config = dict(
    dataset='short read English sentences (LibriTTS-R)',
    encoder_qk_norm=False,
    decoder_layers=6,
    decoder_mlp_ratio=2,
    decoder_head_dim=48,
    orthogonalizer='newton_schulz_5',
)
Rows from block 2 of the text decoder, named by matrix and row number. Rows with one number belong to one attention dimension. Each number is 128 + 32 x the weight over its row's rms, rounded and kept within 0 to 255. All counts start at 0. Numbers have three digits each.
# v: cross-attention value (decoder.blocks.2.cross_attn.v.weight, 192x128), inputs 0-63
# proj: cross-attention output (decoder.blocks.2.cross_attn.proj.weight, 192x192, transposed), outputs 0-63
v.43:103126131097172148131088111132147085103109126102136127100162130158090176113116198105093129145116089117158089137174098162087066155115112114168109127060116147119147095153093217124123154152143150
v.44:096128133157139148202089089178056136091140149152102126144089158160056145065123085092064161143118118166152139120152088164135147118159173090140086152144096185112142156118117051149043172135149164
v.45:128168136116161167113111091090126080111104120125115151162112149101192179108131176121135066123149111157102162113143079181174134103113193127096103100083129132130099135062110150074188127160115124
v.46:146142099110188123182105114091072146143080147154113136127205165126203139077136167113134116073166155126092127108131134141180178181111198100149130119164071148115094181097158115114125104105173114
v.47:203123108173115129129132048162130160110109095094124106152037122127139202071127100154182141183138129165168130118150205152171088153147098175140163165166120128145134111106110126077119088112110098
v.48:121131127131084130123151190103131110153114163067132149068105094091171111173119180119151176147165132123115162147137135129132098127075058145073121151128140126179085141146105135124194094095079147
v.49:100129105150092133118100137181171073166095131132113165086115099109183142116141114197163082126103100099165131082131170204121072101139116134161172141164087099154145098104126107158104185112182170
v.50:098075096181158164138155154152112101095112142154077093115168123146124126146092142134180119095132132138132089093179150161157130117095078121055161127146135200116131104095124190139133124085151126
v.51:069073123131083079156143105093092110169135111100122111130129146115100179138192113135107092081156150137077084106150124073144148144158100130202139057154205155114117121100167111093087159129112119
v.52:154143098119190072126068154178118083097129142147070118117150158155111119176140139127167079136169167174212093145160111037127125141164144096079126102101113094152054127114118085136132131210138150
v.53:123124152114122108112116143144113089121155133095095081147063144110102132088117128150118122113109133153220140049113127152082188156142076142146105121130107175131114092116213135150151113097149182
v.54:115178135121106135149187151109107075181163137119082115142077100088109090118157080112136127073112036121132216175129167107115138134140118109099157194175119122119102148154154121162090139155108085
v.55:128166119105166088160137093113167080080123153222133094102145105152102063105153117098116127163098178109138060182176091164073114131079080127066071122117084147100100096124171136148093132131172179
v.56:193162167157220097178167132071142110088118100110164127144080162110073093098155149145126065108159153101140132119080130156090140109079153129102110115172156125099101124190123109101140098150133070
v.57:119069155117122095180069138159123134076108113055155129146140138091108163132097179169085137124124195100115138155116132110165148111112128160073105130177139148103145091072192168126086128109142066
v.58:105089104140114162084173069139109120161113070173124130095108175167103180130121156109144148123077110117118141160144162073134095153124146187132149130140187153159120087125148140083142175163185079
v.59:154138103150127145170106196078117156121181115119166128098069126096149159113153063136038133099104087146111090139152118141084189161102084193125141080102131107137167159149154151142101084135121100
v.60:181162098108138181188046135171147148150121170108125113149081093135157187149102205108102139128176128114131169161109092118088125127075134179098133173142140131139170134184121177168093152133122146
v.61:118147170174124201081187108130116159114110139098131135107129111103128168074071123162182133098147059112106171130103089080150084135067133139125120105104156134136179109143128123130155084158089126
v.62:076138079094079140124134084152143138107112134142081124137135082060189101083127117119116135153063144107034100111114132145148139088216172168076076139153158109142161127102080139143139135084136127
v.63:080136100164144162107092125112143097076154165164135179149111150128142159161124129141123076171160141132113142071097127119067042135085172106143159130138143107133128147129152123092132045116128146
v.64:135129143125089135112114090160117158077123114084118104130173062172110178165127113147142100131124097090143146124093155115141080099117095134090149155088103121101117090079165163126107064100166117
v.65:146137132152156112130139153110191091108113157116167099155194062136148160100102107090180166083175129146139125122159125132213158136137164113144136128088081093152121147144090110162199126121078138
v.66:137119078152170151146082113076160083140154067107120096127173103141145080123146135100135129119149076097156125154130135098134139122136127136129070173098167156106078194098159055157182175112103135
v.67:158153119127140097154149171167128157122179104127069137125164081121198127069128102084160114087141144067117129042118160076154119111139124145137108140074124136131147076121114155155226142145074085
v.68:079095097081066126097053070126120171191133139137094145116122075135112203122201137086118121113131189098147166211141164149143106097096086161156106128145136103124092133132125144125102115115135157
v.69:162092117107096045169136098097168088168136127138111131067074140123122120174092117103136159088180075141133120159134122056168180197067133127122113117081148128131183112154081125166117134131174134
v.70:122165092196158134139187140144113156164103127097105135206166115104132115168109142124097120105069112088098085114145134117104154086160192105083162139152171157145139095100136101082108099134085121
v.71:124099119115161142159113101177061100162142079183117081127179138114111121078059137115142189107157166111123169119132139127134076131088103107102134159106129152163108144099163145122166118120086151
v.72:135108069093185149155178119146104086100135126120164148105127150171136142076101113135101064133135164148090113150127047099091139123079142083143158027202140107100124093150130159091169129094161106
v.73:104133113153098128161071143160151178159108135119102147109135103131074119153100133138115134125169113170098106136097136132057126182089117152109135119072133120134184167084147172133186171171086082
v.74:166121108144148132120111137118100104136190140197153131124203125115093127101085153138154093119130137121121119138168042148098148145118115115112116152091146189177184103177112168145103128084088130
v.75:164100110112205155128165165121104064111108128137112124141136103159107103116104206155137083145070150119128138087102102102137176123165112097155133111133169087115117116115139120147117142139112092
v.76:097177168112079109170099149151124117122125081135115066151095145116141075110171101100097110189163175111096138143126104124193129079142168128084134152102188142091129084093128152054136178124132111
v.77:129122130129128131134112133177171137163143149157103127097142141090077085081114163119184119093100126104131156139098121196144127113124105159142171069084092169133169103112169135114125171120126122
v.78:167144098159069103165116120122156134124142126108109114113137141146133117087092090109082144133138131142135116129088137163185163159108101078178125170054164148078127175128135092102121106131088140
v.79:132116149113109135108115151164098154093167088106146162144213139158134154100070175131125158151138150080133145172136126129160191109130141154027093217133156148116098119053093089108175100098125095
v.80:142120127204093148151169171149144123168093086186120121160139102108166076134097143138108093114090109154093143152100110128071161092158134131120156076128133114152104129096105142137069143144141076
v.81:174104122152129122110076123142093074106157099137148106110078160034077144130134146119067191113075066145070099079146143099171090150140149073106097111113122085161115134130110125067124167118144181
v.82:207141141149058139138154132076135107132066104145087113115175126102142152120111126170141147216112125098125107089141109063160105168106105176169172150080118074155139123128155111125105139129114122
v.83:167149135127226149119126120124116113068117144077129119062082098062154069146168143107150147163101093060101135131133150130089138159165167165144170149073131174129147152065145103151097144113095151
v.84:092146163135112094117105150191111100092134106134092239096098144136180123115144101091100137097149164069128144111136107089146156089148078134150093100147112166155160095114126131096117119116151140
v.85:181086111144128133094170152122082143154144153155098149148176158081178145098118131134143128134087113114165108133131159134114083137144141134187125109098141138046072107159176174111121175079113111
v.86:117082097147099116116091142124154110139138160105127144100130084111111111184157183135134127169180164105026091112155137140141087160172117126132138139119144140102116120093151091062157067119071123
v.87:117150072112192180121169117185136134134069148109112113120090141112128115114204100159076099088125086197174129140208119116122137111165128147116093107103144173097138127156159098147102120136199145
v.88:136082110101078098175136078103119129158175184111112163128172100154103118142136146111144137143159086141070115093096092116117162088165061160139194072109154150071150149128148128159103134071150114
v.89:160164154152141119120089136117199141155134111123186136110162130182143153091088116159111158123137141089116137123182125065103097190164122119202122125147071127099140110122162105075168115139100159
v.90:160049129164156095115179123119111192180120141137130158077117139158049100111181103116094132077055142131118056172118091087178132126148089142167100181129103126107158145106141118134119111125144104
v.91:064181132055101174120125144129132127109093105096116136104105146101111150161136187208134161160100141087048109083150152142202046102165158104149098161147146074117156107150150135147158135183126136
v.92:159124090120124076110140102155145117160113107176096136130118130065170083055109101128094157147142117107141104098102160143150175105156146136056109143170114191133126097131149110076166074155133141
v.93:086111121111111075146147131092143096109159061143084162110117147187162132156095123186123120108134158160091086115147093143128170108155145121206150078086151125115150174156138106187099136173115107
v.94:072167094150120123114099131096175190086143105097133149109140166119180131177105135098070169158146124137104148112124078147134158145106168159152123126130108111104144150091153106160133074140106108
v.95:104098128090118193120112132145123208146093193127086149201115084143166116111094164165087146110149104162134146093138101172152126083146178152145077070123139152168110129125160125110078180163067159
v.96:144086128121095100131111065117121091173186160184098129142136142058110148071156083103144111102116175124102125098161109184087113129172131096111148186141137038083157117158121167131106118093153159
v.97:105068133055177108208134128150137060106165151166088146150146116174170120153153140130136136159170116109078126113138181152081083132109092156083103135144141156120105196108085151098108101111087139
v.98:099138153161157126072090100126135162098126160126122136142088090140123128194128095103173086101174170133132167028105147081103110109069175104136133112103119149167105155171140134099160165094144130
v.99:144129139097167135105090101081118124151183073142112084159152085134125092150095101081122158087122121123123161110157134170099123175138182148203148108135138109134116059116096164054117176110145132
v.100:165046139110079112125147107120185180104136199103165132145085187155134140092113167150131122136130152096115150119049148151063096132123157096170048119146165122081145121114115153135106084074126114
v.101:199104155142122091089087106044115089104148135152149095118165164170119156106094141122158109142106148059121154143102152179185081172130088137121136073120154143149106091176072100188099083128071203
v.102:172177112113137086133159183081131129142095123123112131121158107147077110092167193116125153145087089125130098189175116069148152177150099157081091125144131171089130139129165130148115134181071133
v.103:121171127158155154123146081104147078138144096157109141120159202119155075150085150147145063098126138187132059164135134116117146148169178079146147130107158033141108100152153125120102161141172150
v.104:088163132192107091104104046142095127103116132090141145148153123118115148167155126106143116127140170126142120114082103127089166149064161116119153142119074149138113133142135122131166134105127065
v.105:142119133099134069135147068091144120157177068157093116192166156153108119125117158122131111108102099137089091117095133099147165170124130081110097116159126101144173127112164149129098121086148130
v.106:147069064142113118098101175120121094063102155143083145109058142104106101066151106154118208142100089146072149129127140116155088116119138130134098150099121104159091104137129108131151198135101129
v.107:129069154122140163073081139163193144144139124124087115112152120109134152169093191205141151132122161166131145144115144117100120103130154111102092140123115135192114118176055107122119137103117130
v.108:114133162072126103099107159163194156130157160112136117159137119120150094160136116194087078218059106133139187095119134117161109156137111154129120172111145120140128122137196164164184144141099104
v.109:178087134138156144153145103085126122125131141169125131081097179129121142135117122115132112144128100123105086144165103077107076124100148126108135072107192110135118177153066157160084123109121151
v.110:146137094103160168118095146135130160102124132118142175173153095100096156176142189132150136099145089182105093186131126126118107114203088150125124126182195227144138128183146131104178147104122159
v.111:120097090104093104150044146113112077133049068087190135164112128091148121166097107088161055183117134125144126131142057103089067126091130122140127092133092124064137111176156111089089107107118121
v.112:060164157151138107122085136120155110087122123116139066114136098161138165111133123083120162080142214116171128082146186087111178123140172085078121112133166123102077138118136118095179141113097144
v.113:153148138148124072131128107155120126113120124114068149140079191172133132178079159143149161102202117096074150123056145101148116109157146068117143157117124131142129118148118157142114133121117117
v.114:159152160132208131120169114108171185091130140097138131157141069181148181152135172109165118145188131178139112133156104141102099150121103147104102100148181120132109115137076174094145092096106138
v.115:120117053109141142169150140168090118074126102141158133126141101165172173086110095106161088192144085143141109101175123158170063083174121125086108091132136128189126125127186077091101147150202145
v.116:131117106068137088187085139146147049124145118137070108043147081187114120176115140117141143133102125083109128125107130155053083121125111182133158070117129066143123084097168099106144160167104133
v.117:092117147097104104122077145117091198056125178100116101116119129140077163046129124111170113103093158129132120096114164066064109142116123078134101077125137099088154141130132155112094106126155132
v.118:123131075084176136178106064104093124156107089188170135099099153103104126128109158113143131123051119046117068141078116140204118181117147112145102149157162121150144106083115164152139128081105138
v.119:104112137176109135109140143116148105121088109158096130144116127148193087140152188104149169110147149087057128092106111122124183117085114118143066100148082145157122126157115132136052131202143076
v.120:139126124209152119142151099154087142172129057144080137138134166133149108097201128163114112099135082111079090109131099130193137114095127132148106105110092145156146145086182086122143058110163202
v.121:167146138134091113171069108132121160143090085147082089136150090146170134217091112149130083115157085121131131147124146155155087163087098110087114140118109129150132084118160098096126182102101142
v.122:134122178086179153107075112081113185097122100160086128137165150154149177175109177172174113116095108102064121087131162141110093105134087120195105168136192095172101075137100176147142108120120173
v.123:110181108073159110105108121089122161128052086111130139152088091082089138124162057121152131175151146159115131122133046128130129115131122177133106131090098078082117142076178154150137144126123094
v.124:132096164138144139122118066117091076122120151133099103041074136089093123035169172146169157101118176127138143082109103123103143110113189125105134116146098125105105197131143133119131085118147097
v.125:101130117141128124104158163089101151120102091123128110103082090100114210137178152161138128183096162133143130147126122117141125148105111088107113070091091122112119165128156145110123111098147145
v.126:083129117094125155119093112114102121138182147114124130118096017114169146061150067144153105072183097113058088138116170075140099122139119141091055095080113144103149145153173088111141141140109126
v.127:115191098194126072149127099123158110083107058140153133106114083135140115178141114115143097118137151126143156150111106125214153156129110152123113110095116153148150104199152132200139149088102166
v.128:121148125124128114100139119124114127156148115207032086116195076133124063147090125096162132085123051111092092104090128176129107124170123123095141132156125094076153097100078093075182131087097104
v.129:113156078090157116080127111071168103129152108095131107113049110126108117161120102143135106148125149136068114102078114153129172164109082123131123137091108108156115084097088093190117131117128154
v.130:119124192168070117117098147113136046143074154111101126115068117154084157110118085124115147155074152119129111153133144094149135110099155132064138119114144161135148155049135081130113135116059095
v.131:169147191072138113113163207126130097134089107073164106145119085131141131141103092137196154107104104184146111179125098126146191196101074119135135125134150166109100115237119123153110140100170065
v.132:111128111112147159128138071148131121165139126167124137183135091087168150096163183126127099145119148140074121094146119073121081114143092089131133128112130113138070113148176127148115114091094165
v.133:074106143145163129131171117136137116116122146120107088110090132133163110113097106091134079118135142077113145099141160127108150129101139069097171166119144044116140092169074194131142143080126147
v.134:125135192119091148137172103156108130133119158079161142154103109149166110160054135077147103108179111148138170134112095143121116141113149127176135160138161171128140129192140117119121159148131059
v.135:058090163167129146161158156170137157105164178120146181078097117148105087129102142162135145146203179166159100175111096127155136095123167101164095114103152140119118159119127159130091177121104103
v.136:061163086126192100175176087141183159087161149135085138139158133140093079107061110124072119161139187185146103142164146129165153152109101136149090136126153121115079169178134102097122141102151173
v.137:165186127181146126080156087110141086097126114132106169139131119134092117150183159146074193146070105160146132146095183167107166110131148089156113108131048088162110118093141097168084081128135065
v.138:155110154166075083170142173083081126171110073118153130127094162086124091139157131170129084131102102130123080207169115070211132085114106135099154107138125164104133193064136110151131065146155153
v.139:092140124071108087179163113077125118143199153153155103080103055135072127119110152132172123083092127151114167094140159130140126174153156149153208127118125086161175144095051138182100117118151111
proj.43:147115141127148124145121096107135143082144135132133135140109163094127171151142094086118145134077137096125195113153157109161132100075130172143139136124101061087118167157139176110136121140155119
proj.44:099132132082134130091132100044079109151133119114117110082094104157163086142030120145163149110128116098094143192133102090110110134131103132110069100134132097110146077149158122117171159098117162
proj.45:082133108141133112139115118155154142127126080169109137109118130166120106166126095094098076152097139193077086152144220105109095121107141144150124130162107163119083138112123102158115218101080105
proj.46:167122156131119109164128107079151111125115090193118109167141160169123125144129115120173137142084137077127105058140135132116105158125181157118120149158142067097116094096106103123166186151161126
proj.47:082150081200066117127212143138137105079121128075095183105120153095146065094144198154149114077131144172087125119136125079111148110172094114173109147158149139123131119096102126198086119087161124
proj.48:150121134164159063079153166075104120116120125113140136136190138171102139029099153137133084119122112118159152093175122193123072156141121098136044106104158179173084103103130143106144128172162154
proj.49:196138164113128240151066097080169095118156167151146079131136114112135140112120095105142147096164090077077129136123140121166165163177145136156104121070134171095058103133168173116142131107173167
proj.50:138156115178178109126158107101127116140150155133151133076112162089130079166100153114169166128171101076115145118156170089130131097125179127138147106098117144134144133117077057127081108153153135
proj.51:091089099169146172074088131124137092151124135109159103120143179138105169126136162141098073144070070121137102172172093109122086151119155101138212199158139147115174105111134128142126114191149146
proj.52:089133116115120096165136138128179107117144120111148139158119134149059109112116137121151158077176128154166144112142059115105115100104118093079143147117120097160090128068121077178176104167102128
proj.53:117052153125091127093126136143157109126108101096077077098146185145118100116080123080168104118163104158151131186136141147149120143141129104114083105216126135180140084111110113163128112089108135
proj.54:159114127150159138163090107113115086086141191115165111169113194117141119157137134197125043100162154123150086183149152180057166129117095094137119160151074136089126059178155166163163144120122166
proj.55:174140137093087101094189127161157101128060149112156123180085144107148123160132127093162083082146144088173144097105121161133156079156140110146161168115104082149137129094132057155087107134071189
proj.56:093125121064097145145184131177121071146090146128165088086116159173089110091117118130129181131120099139135152118146124123134132144135093095109106148156161173114110143169067164093128115090151140
proj.57:178064079206146121183107166110145118128147100105127114125126128195102132121096086167147110132139088142151102075081145136130129155161109136130173094155132137122120194117062119085092076141124167
proj.58:147128152067152127149053168100132115174151133177155108119121115146141126160126137118112143139118093147190186050124084087134156138090165054122074169153174125110115110165123174080147169161142153
proj.59:157134133094094142101142086129117107121137112089115141116094163165136079122081130164169116107131190166137096147071069116136063154126158185191090082113177134117132112134096155126150114129103085
proj.60:185101139173094145181116126082095141114159091134149140199114164107123078121136140175083082151095109125128161105085184113096161146181090157157111099115098171164151115157120098111074107086108128
proj.61:164126113142159154135090129081085095114135106188136063037133088102109202063112139130149110165171068108136115163125137133160055091124121172096107144184117207128104131133150189142132141084121120
proj.62:104184118164143065133094117088090092146176112142109081108192093135156106170162123103075112146113137157194139148158054132103104128181157097102107130106105095120152137146140131159046166137136069
proj.63:113128074089160132172118091087127090153133079116177088142109103138107109172185098131128153140125148197092107152159136105150178055081141168135172168073137135118131152150155089081130133118123123
proj.64:155090098132187123149161118079104112139070151110109109155132142117094141122155109081151143122159090107116105083143155139202124139166099118162133130110093167148137089132130119033154161124111117
proj.65:152182152142111128121177133196080137124118138107114128137121169107157145068082134107152089143164169138117128129108107118153024176113103089162152117117166114153092124197066128129097082048101096
proj.66:080118153106158112126162149142133092064133125092104167169066080128137124125122170088093167034116097165122133182141137136137097132101129106142187172135119120112167168117092127168176173187133146
proj.67:161126084067108059142126096147061116140152145119107163154141131165117136152097161110136120156159126117094130127136158085135103107091098157115167115081117103210158117168135129162177070163144137
proj.68:159123117164132083169116126156061204191112136111157142120153102100087115132154066138102100143123121184125110119065138142158118115157078075203160184104134176115099169134168153094097160210191117
proj.69:128127075144120166134124205173135081086135071186116185142129144180160145064057121120160135127129164087113160117073177152133102158094134086144113105082107085124073073146086053134178161170141201
proj.70:109082122135156097095083121080122152118103185156132135132193081146121184150133170165154125149166083142154124157144028067132157114146173187101117152124089116080108114091120142133096197107116115
proj.71:112151154118168125112126115162173172158093152081178116095129092068170149145108119139119097113125172169111127098160127161158079063085118139185172134138106112124143132099116105197161080139119188
proj.72:092103159110088109130143156165154126113117149112141116135145147171088165114103155149113097124102109125182140119136074107063127137137126134112175160077136184091134130157126113138143088093108162
proj.73:114098139150186122166145130109143149137147130106153177114110108151096141105123082133109163154090120148112188105133101122100063087165092166154094093128088161102158162143181143109210049115148119
proj.74:102156122145129152092172136169168201094150073057120144132133140086182155096141205144121140146122171105124137130122153088101141134102097200121106114087131158137152125078081086161114158044114173
proj.75:157156137083089146072079157096178149145129137143104081169175149132115169088132195116140175107111067112138107135141139086197163126123130073047132128092105090133149125181184109099126121109113138
proj.76:151141100107088135163146126146106149120128196157144149104108129223089123146176124118143156085065103184114134095107141160095096160125147155066144132165086089142156127174101119111104138169142147
proj.77:174176176167143095145148127135177159172057135125174099131184104167085149166147105105160151161131135106087136103097170104165129138118062184136154113119081108153084147094088132135189116068191146
proj.78:127194108175127144088102123124140105108071107073151140117143126182205089140149198078094158135118070138100167105141152141129067167156165157158122108157134097136124113125124110119166103109147104
proj.79:157159155155207049167108130118157179169138117136116150115144080105182093105112133149124161142123117090170114104104132126138143149126119165132134165132161128097100175123126082082089134159134134
proj.80:089158206115157117038077087149128131147130146129084147194127136134132079189108112178138085130122130109146126086141122122138170129163113106084163117116072138142199137079054124110107144140124129
proj.81:120152132140141107179133083180145079128100102170152120109135065202116102114114080072140133138083153129052116136141136112083157134160160083112105135147175128167128144131117106117113104116099147
proj.82:102147144119153157097082133159096115139089175086090171154133076181131137110177067115065089101196112116116129065160159181137163133082166126135096172147159119187152154094162123150081112138132077
proj.83:152158122121118126165108165083100104052115108152129118109115099123104152114130158130137213098147102113191069133144141101127125133135160130171118086188131137150108142105103129160152132126119136
proj.84:175134126138175117189126080116129165171207124179208148150132122135107142126132177178157132174049141125144130122111142126125145128093111135110135096108129147088159137132082130129111066172162131
proj.85:154080130169111098098083152161107128167125144108092085111151185104138095127138141111165172162161103175188122106131171120098151102093151174105103120163177131143180105155154129181112129090140140
proj.86:151135158153211058168088127091130126110125154117116107161107157157146114121162163081116115152104134151111079160117185091135133097164132156137123130059181131155147122124155074084148138100132098
proj.87:125179124153088196178128138199182101129117087183112117167131161098151087149098161085106115108103116167162111141125129135162157125074128119153153117118090181102153117138092151173108131076125061
proj.88:072145128133150172088139157114148145115095181116142129108122093117125136068170095133129151134055120120087081142148142172175134186137150116152135081088140146120109136166171105146177094161108127
proj.89:109108159164180168104141095134106116152199147126112139120064107163143169081165139109061183166137185137068156180179120156126169127112067117169079096135135147139207095096086111089150118105181121
proj.90:145142131132109108121124100130119103138127177073064132090136128083074092163110157100177175188167151109095100131159088066118099115111094054157171147038151112110166152146170244134163095090136116
proj.91:183126150116096131110096142125168111137166174166057121118138131172043145119145118056093088183133132125136143113160079104107131133153057133094135121158147172074110129155139078101105084112125094
proj.92:084131142148129122163120126137154093149095147140172088126145118137179127173099115233125175093146161187126146112131169088158149117070227125143141143086141105087146105154126135135127116131147193
proj.93:171104138113118198091129164149142117124162151112135147125142139093124105091071091107169126129151146042204115102122147101168084088113111114084169154122105122089137099115136110039204110094084065
proj.94:090108158162197116153149180071158118116139103176100093172128152125121144071119116156187104169084141141222138105108085112137121096177124169141110078098162113141155146102092208114176098131083100
proj.95:118111158224100137104090167118112108162151112164098045121180126110121102109057106160100143148083154111084137173127144119151113100160161168080170144124084174103141147139144160102095101144086172
proj.96:136141138165136159115105120141185174200142102113137132094123146152053137120116139180148117137144122135118127154095155098068112088122143114132188111167089156171080129105146160078168119066120175
proj.97:139155093134131168185082152076054129087112107123168113101118167098157085171131057166187122111138118136154152126101075091100105127161149133134107128113160110164072115064134090119147109101167123
proj.98:088204106089136126112111135103183154153096155091150160173119143081094158100135099109135084142144164108114141097127164176117097123132163115063147183090128127128100155057150160053119130147150099
proj.99:153167135099150084032149112121132126106113166153096192142092093176093163121127138113104127141159197152158166144156088072172123083129079139090149151134121138122102108070103162159161118093122056
proj.100:166108100116184106155110090158196132115154090128152122116094190174126149070145146104193177089147074125074127152096110124136087102136197095152140151114124171083126112113157188122108112121127143
proj.101:168131089168149151158163101080145101090113123107117127113112122069170120151153163133160056096133191123122107062096065107166118081128104134145119103106109163141147217093095120164069159069113140
proj.102:110133117115110107146088156109194051163102084085169141099155128154124112089136134111115081098126155090154118096148134092145164126147121144179108134143118088120117119087185091140113142128067156
proj.103:168142119105115093088122156166145107119108163127186150113090068114075105135095121172120093120141100114121109129143149144107139124206154084161082100107127109113170180096160126164114091087107093
proj.104:142158138163086095119105127106193125121109123114166156134161069069184103162128072126086073152109121193149124113189146084112119092195123125063148120158121045114115122122120099028105088182177086
proj.105:149177094123161136164123117116122115178109100158107085112130146103086133085149157165094147076140125146077135123117155089205163104128161161094072131126143167045154163108063147085162093121123167
proj.106:080163091117176117163127152084016107197125177081134159071121154112060121117174145129178150104164130098167095164190126138059130184132123091145165165102093146092108124168174080129166146201144150
proj.107:089136184130128154128126127121138107110126099134096145186084121114122176173097161094173164104153087140164120165156107086121148103168108159175078160178141051156159149115079156111103174097086093
proj.108:094127115127089158163135175131145096129189112119085090127114125124080107134157100137139086117118171116141135170140158141135155039177180143116141114194092150126091124155127101088072124063092144
proj.109:211144153135123101136060126136142195122090104121121082064160126137121126173083114149103103177164155159177185095129147110090113115131140174154137111109125167100209176071132097113097147106102099
proj.110:094151066105130140130113121120087114098172156171121193165130071165113109080039156101082130095129109092123186117169135182129110142100057157113105147105168130103050109100140140126088143120109147
proj.111:135123143145122092100118077110132160148120113113156123085111155115163172213106113127111145209124127169077092193125169108153126115103151177126060137095072125134178120087112088120122146155139178
proj.112:178127098083100129122125122135143121087084133110162078129134132139152093122222094126227094149172162116176158134164144157141114087055165142105124144147078121114142111081105164161126124111160100
proj.113:147167118163156107122111120140135163086131108098127141095108082121117171100133167173096119094163116082124121137089079106116156121113169083093154188133090057103115208155149106139133188078196133
proj.114:146102138091138080139199107115131173146110135120062177077056180158131181174125117153161083105143127079108137083135045090104103127130154144108193080097151155161103116060159181105091138120148126
proj.115:140207142134154134125172148129058092163105153153123131062142128078156130154116113122049158111168122118076105103109096191129046173150086123105119123149131169161143116096102089094187105110133182
proj.116:130096101147139146186094100092137153121166088116106158081047110129133097100116061044155190135128156191158107102109143166160146178142145078162079134129130108081150093151123141130152111122167196
proj.117:140141109128154093112143092155194139165069126075172131105084157187151148163143114082175103107164106163174140067072134165137100133089103196140111124164104162175116076116114150107125174096118131
proj.118:134115105155130160094146167182099153123146131123082136101151178141189124155102160137113088138164113129116204170098161133117153078153122186087190180087166132072128157100076111075148132170117170
proj.119:149188133129159186058164114110120127137153078129142111128137104133133119146146141110102138091137147118129103129161150079096131156115183074129112161081121118063129135163142147071132115046139124
proj.120:130091142149150107163146112147090107151171138148084190173155067163117171076167104140122094119167180133101168077147165100086119132076119135113181154157187078142187104136086116151135109128116119
proj.121:120111115098166143104146169102087114107142175152122124179128150097125150150104145168125157175158072136130142159083122044131126121120062113099165155173109117133146125167058083134176115097133142
proj.122:143135143102176184151150093101111143143138133100081255161128090147073135124136157133160120132112113074146150133058141114098145140125120120127212131128094087153073123107072103131112142133149124
proj.123:115165134204085078170106139071177115108160118099109183049136138166097132151101086150154118158099160093106121119134150107138137091138122114100185124075129135130142113090202054106121124160121187
proj.124:082130132150184111143101133147188166114128102116161119125106146133171163163145126186177074084205128136125122102139065147135177192131108093141128147079164125192091147131163198102131144109076115
proj.125:116125170126114120105181049160138097186143094150180140112178168131148175131154131166196113056110136133093182155140198121109070129176115157192184126077120101156087120164127131152116158115138133
proj.126:130111089123169136178099152142105095093123177096178127149141146062137116120113066115163092106180123070175191089129116156118073052109134104053144096141111100130128101108196142140153087111137107
proj.127:156087126132102124170145144058154134130145123119129137163171111115140130142113116124130104138082077126106132137097155104136155128119129124098067156094122107059145131129138150034117148103108071
proj.128:123083066160114124163141137157051116091112178164111132162100083147038112118133053153140106106137151155163140168130108144083188096107140118132146152161083164146125173149138163127123135129090118
proj.129:112101142150140117186106193040096070186164095096135158119097140135118098067111094136156126108131150102076079131113144121168119058151174065096128121099128119149210106168146132182136105096158078
proj.130:134150143123109163082088154089130067080097095121090131154133114124139108112146107100233148111129132097133084070137119075143086113088109125140108110151172149177127158149128165151137162161161081
proj.131:125090119130134107106064134092157129184174075128144147153099092135125101112103153124101166150128118118133114099084141092122141094108117125150117053158094088152176110161143108132153104127162159
proj.132:097077134145121142161120056181122094163139117144126124197208128118129148159150116118105101112193079148120159145123177085096137094184161106112081132100134155107146114114154099075141087128114156
proj.133:166181101146137153062148099127129200128077130116160106141097140139114079168121160070136182131127118124203107158063155119085134148101134144131108099162103085155127150129083167125111083128144091
proj.134:122135104098177143028149134142143115144142143119125124084106112150126087101038145107099116130112102163166074163145100112165099156061128185115157178148113163151117178080163132109060099113167089
proj.135:118163180079128183103190098112157137110127145112076105124129127157105130125094157132125105141147066114116132066175133104121091108167116113147157160106168101086155117120180161147073102137128165
proj.136:106075090133104169138125123119121149144093104174191069149124114169140099130149108114210090168117139147130108101129128181168057169144127093159092123197154162093098157109140099120115089127165128
proj.137:128080136136139150116132157089172080120128085114181130142193078136120154100117150159104146088079109185126117130116134170077165133173150112085139088129133162161133115135171190137122141170104104
proj.138:100141117093120083139102094100158100149098105122146106182168130151171111112076143186082112162139111078110160176091105122146166129077100174168097131139150095094169126116107106149128131161163176
proj.139:153071133169093119167131130126106066202137194107157089143105206161128107123112089089093086092127148109134125153091096161186168111129126146160110082066147190144122166166130165135110175050166104